Rows from block 4 of a small image classifier, named by matrix and row number. Rows with one number belong to one neuron. Each number is 128 + 32 x the weight over its row's rms, rounded and kept within 0 to 255. All counts start at 0. Numbers have three digits each.
After each neuron's rows are labels from the 100 images, of 14976, where the neuron reaches its highest value: "top examples" is what is common among them; "patch colour" is the nearest of a few named colours to the mean colour under the peak. Only what is clearly more common there than usual is listed. The data: photos of arthropod specimens (BIOSCAN-5M). In brackets: how many of the 100, against the usual share in percent.
# fc1: MLP up (model.blocks.4.mlp.fc1.weight, 768x192), inputs 0-95
# fc2: MLP down (model.blocks.4.mlp.fc2.weight, 192x768, transposed), outputs 0-95

fc1.244:152184137131129125091130129129162085081203132108126084142090129113161045161133131114098128123145104123140096178105125081126132118149082101190130121124079126105098143133203084158136132143106127107148127197200126117100096198089151140215132121161137168077127111081110204113079138170098132100
fc2.244:112132138111123124161141120148128130045120055089134172105142123153122177128131097080133090139161146099126195128091139167090109098119107066108068100090141163109113067143060106130169147151113140100080121082103095118136135094152144128102099134175186130200115182088099131094183117105138191162
top examples: order Coleoptera (67 vs 16.8)
patch colour: grey (26 vs 8.1)

fc1.432:098133124116137120124126115142171248086190128148120126126108119135172114125097077131145155089138098150123114137089132121036228094159132115087122141129166167101117103145145111147080123131118135102135128125130150126119116126165138147216118145148129118085141152127144128129121113110081163098
fc2.432:118093099081107057197146099104190125147126119105072139093129131092168139142124133122119111117150179135107128143125125145188125118090106068047100154124167091076100112141117125127168160070127173087132092170152115123128106153108170125196082130109101119147084132046114128160135199154151141074
top examples: class Arachnida (32 vs 4)
patch colour: white (97 vs 31.4)

fc1.465:175176125110116107084221129129153105105134072123129145122138218062125137205096111155080078108174173121136132169122103113068147141145150121098124081138113146154142152125105119139112133159151065106143151115081119109108140123072145166118152148168142188044140156182127095154101030155125200173
fc2.465:111103120076067138135105117104104119162174144132134163134097139128153144134142131129163153112140113155105093116131185125126192154169060127116129097128131103071122153084104156131125111130143169145145114125114153204132099104133058153128110139114158078139141070104128118061120153099127099072
top examples: order Hymenoptera (42 vs 20.5)
patch colour: grey (74 vs 8.1)

fc1.344:134127163119092139115119170143152111141158120088128152155082139146134097054160133089131134068107171081100166051121100133108107116131176107132122121089128119187141199138176095106102136153148112091090088142109106085125208113150129158083086111103158122144166167163179162146156111091129110149
fc2.344:128146135116162122116132124137048158172108135101155107159163132139152183153107139163125071159097129142160090113106134108158021093181128150132147152118092185067151074155092177146111109152181157128134155094152080139130110097116123119138187148126150097153077128159129101153086108160154185124
top examples: order Coleoptera (51 vs 16.8)
patch colour: grey (60 vs 8.1)

fc1.597:124124177115081120172159143125165084154122111136197156095149185128163115121162139145085123085138150137127133103086137212096131061146141075122134087126102127135149153132110101214105127131105096134168121118116121117106159175105122141081131188112168161077121138174089119134170126132161111140
fc2.597:140124154098137162124152116166097186086156127088083113106113105173128164138061134127105115152145119135131163129136207103143103174177129123138119158124106197152088122075158130102073113112135128105053102126134084120144133108138120122089131145092086122168120063112132137139099106092095122093
top examples: order Lepidoptera (28 vs 7.3)
patch colour: grey (49 vs 8.1)

fc1.496:127134138110109138148121084117115097160137118118171172126126159118072178103139231192097105130124131057152054116164121137140047140176172112144152102087148123099131092116128060140120149153168163089134148132092076134205111157104099131109114130154094167094160107188142108136113134133060175165
fc2.496:180145152134131138098134188166137141100096103150135105120159144136156139129149130088109133121183109120111152176100104126128126137084105148113127122189106170148123164108141113137117166146209129117098092146100206100131112129138147113130121197145181132161084129094131103193168197136091095135
top examples: order Diptera (63 vs 30.6)
patch colour: grey (38 vs 8.1)

fc1.117:104041158128152115173140115158141111131115155127102099090115173105111126133113140104105146108141169068153124115078136122113074080125150125134154133108077135133183107148127124090091113133058161124097108090116144141137152135137141152128177038070063129083086137147093141144163091137114108129
fc2.117:149133158136129117128111235160130161076152115163133160129133172075126134155118103170154185066105122142110135126162168123182151109103152119094127106164104099116112155153086082150119133134140086179134122193153186107113113140150130178158137142139159127171123126193162120188147118108120094130
top examples: order Diptera (65 vs 30.6)
patch colour: grey (65 vs 8.1)

fc1.307:061126125078180124142069124127103096120081107111076166111128144123139130139090125113130097128115142066136125200128133126083124111135126129094127124135117185093127196171127123122097165108128128105133130127127126097126131130153177034205128126135176159130134215110122127064130128142206144129
fc2.307:161062116149129151128135150128220173105122063123191126159129133118140098125153125044151130057124145133103133129112121123134127188200108178197163145174176151195128087083121130207127116209157155134130128127180114164164133130106092122114109131115070123122085083124134079161128135111114084126
top examples: order Coleoptera (36 vs 16.8)
patch colour: grey (50 vs 8.1)

fc1.128:107205070129128120156141176043107070085102147117185093147086101028157145151131125093128141124107119134157153054125163100130181124159099136105080168173187089171145088140139141119157101095138111146170120125140107106146153086133136192106095154142126121148098107113179100131099112092059106125
fc2.128:180142145057169093122120167139166122131108129101113102123095179125234054120159153155141118119133165127123076092193141135153124090117127136194100089119168163098216149099148106128119146117121119145142119100071121077105112118135131101133134116121129082160189115188127135123143088111174128119
top examples: order Hemiptera (31 vs 11.3)
patch colour: white (64 vs 31.4)

fc1.260:116070100100124171137094189113164145130176027110125067090133146128169200113192154109145132134120129105133135132147131124039133125124123111113137115152075083081131144066110122129128129155133097132094152124099123123082107108110090141152155075165132125140129200148150099138089103111099145119
fc2.260:133132132153119152086132112109137064194124142137116211157136064198128055136058118085130125115167090133063139145122127135168149160113129160111131140137174157101109132107113107109132131124153107130110127126190113182147123129118065097066091124084074205143126105138145153154150126120108103119
top examples: order Hemiptera (30 vs 11.3)
patch colour: grey (51 vs 8.1)

fc1.419:159125174134158126107086161125178065104150133117154094142101095125186088094169110139114133044143149043159131148124019054182110131173074104104092129088165092080170163145137167123187145164041103116129098137136077109137135165107130118112131169099138138119152144141131212115127123132088174103
fc2.419:115154148087120123185086101107168154105157165107112142136156083097092172143103126147152126068189164170123155130182185147087118095112138139120130193073120198095087158085072095079131150151134134201155098121123093140115168182111107127098129133071136080147178134096140129067065121118157112134
top examples: order Coleoptera (62 vs 16.8)
patch colour: grey (51 vs 8.1)

fc1.594:092063092084174167145123095074185061143119180129180131127097157182143145122110125114123152139130113220126145150122125181085117111110129071109091127121154104138103123100152109160082135086207145142221160148116097119138128135098128151176083146137107179153123097164104174146110178104108182098
fc2.594:116126134118143125136149131131196101203111154069127142135083151147160117144124108133130101129113137087100093150093149114136120041124087116123137213103150201127123132145135120061126176115139115087109116094121189107075097103052157139160132126142139109148086168124122129132133140128098084099
top examples: class Arachnida (39 vs 4); order Trombidiformes (33 vs 1.4); order Hemiptera (28 vs 11.3)
patch colour: white (78 vs 31.4)

fc1.265:156141119134122122143094076139187134143128090141121063153134144181132117084150159129132126131127083106165150145181135120104123133114075055181115101154095091179141151101143124110069162135085126210136104179116120143138123099150080126098135147120159086088128132127057165081195156123125168141
fc2.265:112166122117057113110142163144124127108156117174148154108112127125118158156154124141113146153128109120125115155096155153147150097214163185154132206125089139097088129159160082145150132167110134098140163064111084113155175147074116157113146104134111188151055146098170154164124098152165139119
top examples: order Hymenoptera (52 vs 20.5)
patch colour: grey (62 vs 8.1)

fc1.472:137138100213181098098111114116088111110124137136160192204130117081143207119126126181135144100100093161198154097149165086149137134155149089122143042132138147149156147160131151113112172104113168148132093111161145135138163143144122108178114132083089165097117167168139086143158111142121146156
fc2.472:159110165124113150122095154172127126056087095113205109116157137176150069135169169134146129111141113111163086142129137133089094147118149122118095086115109196095154147096126093124190123188172166057140113123099134069119112097114104097188114148152137179168141234092123082103169139142039075095
top examples: order Diptera (66 vs 30.6)
patch colour: grey (84 vs 8.1)

fc1.6:128119169090126137152127183075194101117129147212146119135184135096133138209154102094149081085140090064116076119076101133107141129095157126167048128125110114100131126140125102131145151115133122136169155143087149130184161149083182128084169123107155177098167139135168108091175127136120168151
fc2.6:120134172149143118080139098118007132133181165065137135095127146116138101097021156075126094099101149128106176116122127146120141149129062170116184146170157150124078147151143171149091178160128164132128107107123065164114137121128123147140105128102128117128119125126144169131122112107156178110
top examples: order Hemiptera (43 vs 11.3)
patch colour: grey (31 vs 8.1)

fc1.763:052161098109083065144082129120123133128090106140046067132138115119084139214168151108125135116111137139125123135151130130094128161159152219115149127149116129132111112118097125131132134124112108143120161119093118128135119081154135131131132120091182118140128232113129165114117115128124154165
fc2.763:135097186164142133064148113110168115149130188165157241129174138123137155135135122082140127076121049089140125127152101139113110165136123101098135122128132128115135156132140077117143082110143106159109153122193141108155138166120139125132148173153104141187156107078177010152110102180132143165
top examples: order Coleoptera (48 vs 16.8)
patch colour: grey (57 vs 8.1); brown (40 vs 2.9)

fc1.429:128159115129150192067128140133120128111191072186130123120159153126095144144070113108125124089139155130108161098131120078104111126140120053124132101135095081083140174082123165117039122136167135000141144127187169104129144140092129131131163126084112151117092160193059189191112128095111136116
fc2.429:071047083117136136138127127139096100208118194127149106152112134107133128135144140169168125144171115150080082110054128115176119093150155131092151169069118155077129119140118146129117120152156132146094095121054099108203128127116121173139071128052097126123097076127138064129181102086144104082
top examples: order Hymenoptera (61 vs 20.5)
patch colour: grey (77 vs 8.1)

fc1.106:102039149113139110119118135121079160149095153084117118146130088150178164181105089018115102159121129098164142126177135158107166094121137111111116122112181148131114168170146113105124110164166142091130161159155135117155146094117132101159106091117123029092155129210137157158101037095116114085
fc2.106:156173202190165134153169130152092122158113156148166123180166165121145136073136110105119115107079096129101136162026104119120135130138073149137141127155083137126120078096120184174141078172093102177091175119126111084170108105118133150161090120092126094141123129111084118105187145121168062174
top examples: order Coleoptera (36 vs 16.8)
patch colour: grey (52 vs 8.1); brown (46 vs 2.9)

fc1.667:124122097132133134136125138105116067115122088175209144130087146154165122110129152089102223110113102175104130118137168126138190178068103087120122118186128151193151118133137109158115141122117087110119089114171160150067204154119080079148165088231069122099096164141177117139173157061109160078
fc2.667:108116179170157157099120148127114127121170124120134068073176106106131183132125109131174120200137099176130125101140141159135066158129146142139133183136105163150081127031120179130169108113082118140163077100135124147179138114105144130149091138140081122143124116126095133078202135140154094149
top examples: order Coleoptera (42 vs 16.8)
patch colour: grey (84 vs 8.1)

fc1.264:139147154078141141156084170115137056140189135095185130145061085165087091154154150144074152117149139093130124087112137134128130123072114126102106123143097210181154141130141111095130124158126175115189114201127108133118152117110147156131115167109092165168125127105131137110165095059104136142
fc2.264:105116064111117155105147116106087130162076075115145121177172142102122120137128087128164112116025081182187134137111074143123134140123198197148126156084127064136105182144145121200092139069109152110070164095142137154156111085115118116092138192178175080102168168129145176096101154149114140157
top examples: order Coleoptera (46 vs 16.8)
patch colour: grey (40 vs 8.1)

fc1.547:097122117113125059139158165141140092118083136117118118109052152135110120158151133074077100064191090128134116170149141168096130147160146148126050168116110151134153124165105115144160133164100177130062153134097171168173155056145068105121149088130131097094127127167177165130130114125091089196
fc2.547:195155125086135135110154083164126120138126095155077161119175158151130150124112130180084102133152182112122133151084177074120150079150195121111114128129114095143109142140156169106153134137091161194126116136143106126141163130137176166146136113092098113142111085082122123092111165114179200118
top examples: order Coleoptera (37 vs 16.8)
patch colour: brown (48 vs 2.9); grey (47 vs 8.1)

fc1.270:107141091127133163139119149106049118097115119165091155144151159157134183154139125082084152092205116131105112145135182135160133113115184153101192205084090194134068140130127117105141145134110117097137197147127113114140117152098131109121091122100061138116186202142141140190158131155122147126
fc2.270:070085129099079101156155156129083101162110107108164133132118154122103093117122106110111157113145114138132105092071111122142117120190102098148070135145100123101135141121131189103164160074159058141096123116120153113160135118171129112146086131131146150132127087150101125123113125135072138102
top examples: order Diptera (60 vs 30.6)
patch colour: grey (26 vs 8.1)

fc1.434:159159061171130140105067154131135125124133150111181082115092094111089099115144164154127143108186082158122133077133161162111196145103159129079141102153125134179146090114125123151116115125081142087178107128193076128133139105144094157115120076116115105095098151079077083103147162114151161145
fc2.434:117105124101197154187155164083130156103076098038165129129105116114103157127111133162133120104110153148158106150089085108151098141133123124094096174162113080121150134120120180123141143094130147163121085080077121106126171089091053161121099092151169114179151149125136103115128110171106086116
top examples: order Coleoptera (42 vs 16.8)
patch colour: grey (61 vs 8.1)

fc1.562:100047074101110134137169111071156174099144121181126130202142144183152147103134237172168100065113087132088132097091130131131145098116152081106231080040153131174118102149076130121147200096139141143158118126117084126165101152142145132083115145108153106126176148131138132114130147151120097127
fc2.562:124173127150149165161164198113161194103129130197096174131141132147128080112090160169156168137138134103159127149115139150179143105152123130059133152132106159121056152089236112140130157171143137171095165132142097081135146162089133100117128135140167164097131130115130155133076165115093141134
top examples: order Hymenoptera (44 vs 20.5)
patch colour: white (62 vs 31.4)

fc1.377:097129106146135169126120089161162125145151092149135182147107145076117111162105149130108092075082194129147129159141133141138154123095149087136130111139139139060095132137089043118036183155138169155101172155119097103115145120127071143091085115154130150040207138136170125147155140109086112130
fc2.377:187105105116185117120120127130107113091150103167197105146122090110177122114157187148144109081139116119104140150150144171134139134128099178129152070196165105144134072162129107123150109118140129177153126102200163132068133113126093176112076110128125132136108134169141146113142096081141162113
top examples: order Lepidoptera (25 vs 7.3)
patch colour: grey (71 vs 8.1)

fc1.81:071156115126157122121137140118122121140135085091146049141094115122116111180134118151059118102126147060146133125060121099120122150100073121107168111173126189180131127152183124172183117124157167122177114164139134117152131132173125137157090087083118168122124206139184132120135077071177198125
fc2.81:161145165144121154139116138131134136132119121135183115184154092145189182154167123099128128105097128142157119109141108153149139096095151143156155161059126105124147123084088127150131163130156080128150128106194101129091142194103105152175135120140056136158126126135063159084129054138099200164
top examples: order Coleoptera (62 vs 16.8)
patch colour: grey (79 vs 8.1)

fc1.322:086078128157125117138150073127169115176159097149132122088128178120134169168138146127128117145148081147159140128121058133137076119124093114103192115117073123150227081127136124085121126125130144133128132209110112140103133170128104125092072074099180094054132127121133140122148147070083087146
fc2.322:166107149128138106114049156148091144115126138164108139141111040176114117128077123129138180136130142105116166134156160142126140085187225160111114122150156129168130093085133122108153140185135070089135168124092100154147094119173170092173122134138116136126129139255180114165100165092135160130
top examples: order Lepidoptera (25 vs 7.3)
patch colour: grey (74 vs 8.1)

fc1.387:076195115174167122171159145136115166146135124147123116144113145150140124121062113128154086112126096129133138128127176096123185085091158086131091097148114137135118145180116082151131147104160116151067157216119137136097095125158082081141091104132150140161131106144152026134137148150059074161
fc2.387:210101143156117137122109189144126141122155107189136116138151132134123116098223101141148133115117152117146093119190140168137154208124112146133120123098140111128155097130119137099092118144161095139123111120071223147133069104110146126175081072085144133132118145149163161116204126103171147081
top examples: order Lepidoptera (36 vs 7.3)
patch colour: grey (77 vs 8.1)

fc1.538:101129101135035119137147156115065124155178154080192142184062121126136107114107190132131135093140126183137105172181104161119150161114132077123135110111122224068140103138082117168114125138127149100149146105145166101134143116109084146137113126166055070117102163130125105099168118166099181122
fc2.538:172107178120181142082066158172171115103062132147122181096207099101151163116135116071130193112106112077141090109158117106124086119146065115125119124159122099139059122072067094162179117056142095157144157148106156147126131107136114156124105092124110198089126165143101125163087136157097098159
top examples: order Diptera (65 vs 30.6)
patch colour: grey (26 vs 8.1)

fc1.526:130210114127103134089111146134111148140191131101107116101032158183126140139206144078126195129177125119127129112121131108119150143089134155137118124130112130177044108081125106070202107160114128136142149117117096127150194103155077095112122129133111139114161106099126129175186139163124123134
fc2.526:143063096150147160153111140097108092152140099059143183151158136112097139114154140090110098136116102137129123133116116164113151119060146122116086129129153177099154080086173177180090131171122169120093139125111122119141118174134103125154147101144079154061150115133104148091100158148138120109
top examples: order Coleoptera (55 vs 16.8)
patch colour: grey (42 vs 8.1)

fc1.609:075063214141136089106132102109124098166160131161212160162065139088122100152152100142130086153147098124138127138142137136118134158144098149081145080161101066124119096146090163132147191096141158054096097143103117120119099193124137078077218162112082137082163097137133098132112127119102120141
fc2.609:171140152090136119139096077117140157098088116101103132099170087098158163113129139135089091174100168124126122144158088108117182128138159104123143137072142162106144144114113095085151125127091130153092114109149116102171143088133072122128050104133135115131098162061152131041132098139172162071
top examples: order Lepidoptera (26 vs 7.3)
patch colour: grey (37 vs 8.1)

fc1.5:122153157133173153136117145141172103149120134159116042129177163122110131173154103118070184063168077123139147133106100128157149115127140090117068130117188188050185147066131111080140170124078098119092058128108109160095117100083139105109104093135132107119135198149176133123160184118131142150
fc2.5:104077092121166128121097140121134103133108195138167163144096109081109157123158147160146076126156132159182129103108100177096201156147135120185144142164091128155137162137125094092171143114081105155064163117112122120129128152151067127112075127116109093111111047111210109125130126092129138155
top examples: order Lepidoptera (27 vs 7.3)
patch colour: grey (52 vs 8.1)

fc1.220:223129154129116131125115128111137158155177079064115157197130151142136153127075153133132129120106129104153151129126141145054197126102150130111114115128137138160130110129130125156080098109128131125126128066060132110126173096137140135121126139124135066111131127110131116130144037164148075047
fc2.220:098126147197127145118110111130136131032138148193090124119127193145129159130129128083102119153092144150159117147136107098130128126137172148082124162128235139066115155094127093105140097169139127127143096148132129130144128128144121147134132068133113142143107110202076093118127131078146211138
top examples: order Coleoptera (62 vs 16.8)
patch colour: grey (84 vs 8.1)

fc1.443:145142154129135068055116124172139102123123046138114122164118144112129128196179186149065135088131133175159119139137101123088163166102111141107167102109155128122116078014151080115157132184139127156196141073110119094094138114115112134112132153161059129117151139125152169094180125091086183106
fc2.443:080115148173138143164063137091169128139122140120102103069147131073096127151132138117187171108148129108159133163137112142120111030078124100141115134143095124110143134071106134181171140134178161106136112123166148167094116135131041155146134100142091144206100186112118144135083097192144093084
top examples: order Diptera (63 vs 30.6)
patch colour: grey (37 vs 8.1)

fc1.226:090133167155142153157146087090152066137166107138149099091131127153155124165119109080072085177117154085144130113147132130147134100125100127091100217116144053067106148127179165145157135176128137146127145151136127137092125162154172134136160166116128103143175114178198136102110112061192105156
fc2.226:187141076120111134060140091152141140098104111164131070152122133077183124116126160106151125214166171135122099115201114100174132156124137134154144078151137137192134102159069122128125147135112134098152132147097119143106108062053119091115123117146101185121144080144110149196140148146132123126
top examples: order Lepidoptera (32 vs 7.3)
patch colour: grey (76 vs 8.1)

fc1.172:177079141112048100100113155190160154150162131092120162129135127147051115114195093168105142158163161062160107069147133107169158133104122172150055103111130122125156181091121161079186138128149110094190138165132101108108108152124154132180097098111093125135121203129111168114119120081085111125
fc2.172:120239145134111124170154090094074085079103124133131098136158210108166159141132085188117103158098128136102118139108185164125153123114094159124065144182093087127158102114093129132125102087111138139152126148160198153134181108095130146133179149139164145122127137125175134184119120162163094091
top examples: order Coleoptera (51 vs 16.8)
patch colour: grey (41 vs 8.1)

fc1.587:140101131113191119115182130170125139085144094125029109145137165142126134091057116132119102133127129083099145087119140142139099124177215133138069117133091165110155155128077103135121129111122130094135113120108160128134088132087083137155105153067160120087194199226116117172126103124061160156
fc2.587:097116134060086085086152157131108137106098113129164131150123139179154126113131124095121158085116162162110114134129101180105131072144158184110132086113080054056107186158126118155110186121124073146141092124064114135166168163175155131102102083216099147097126091149176108104102101125141123063
top examples: order Diptera (65 vs 30.6)
patch colour: grey (75 vs 8.1)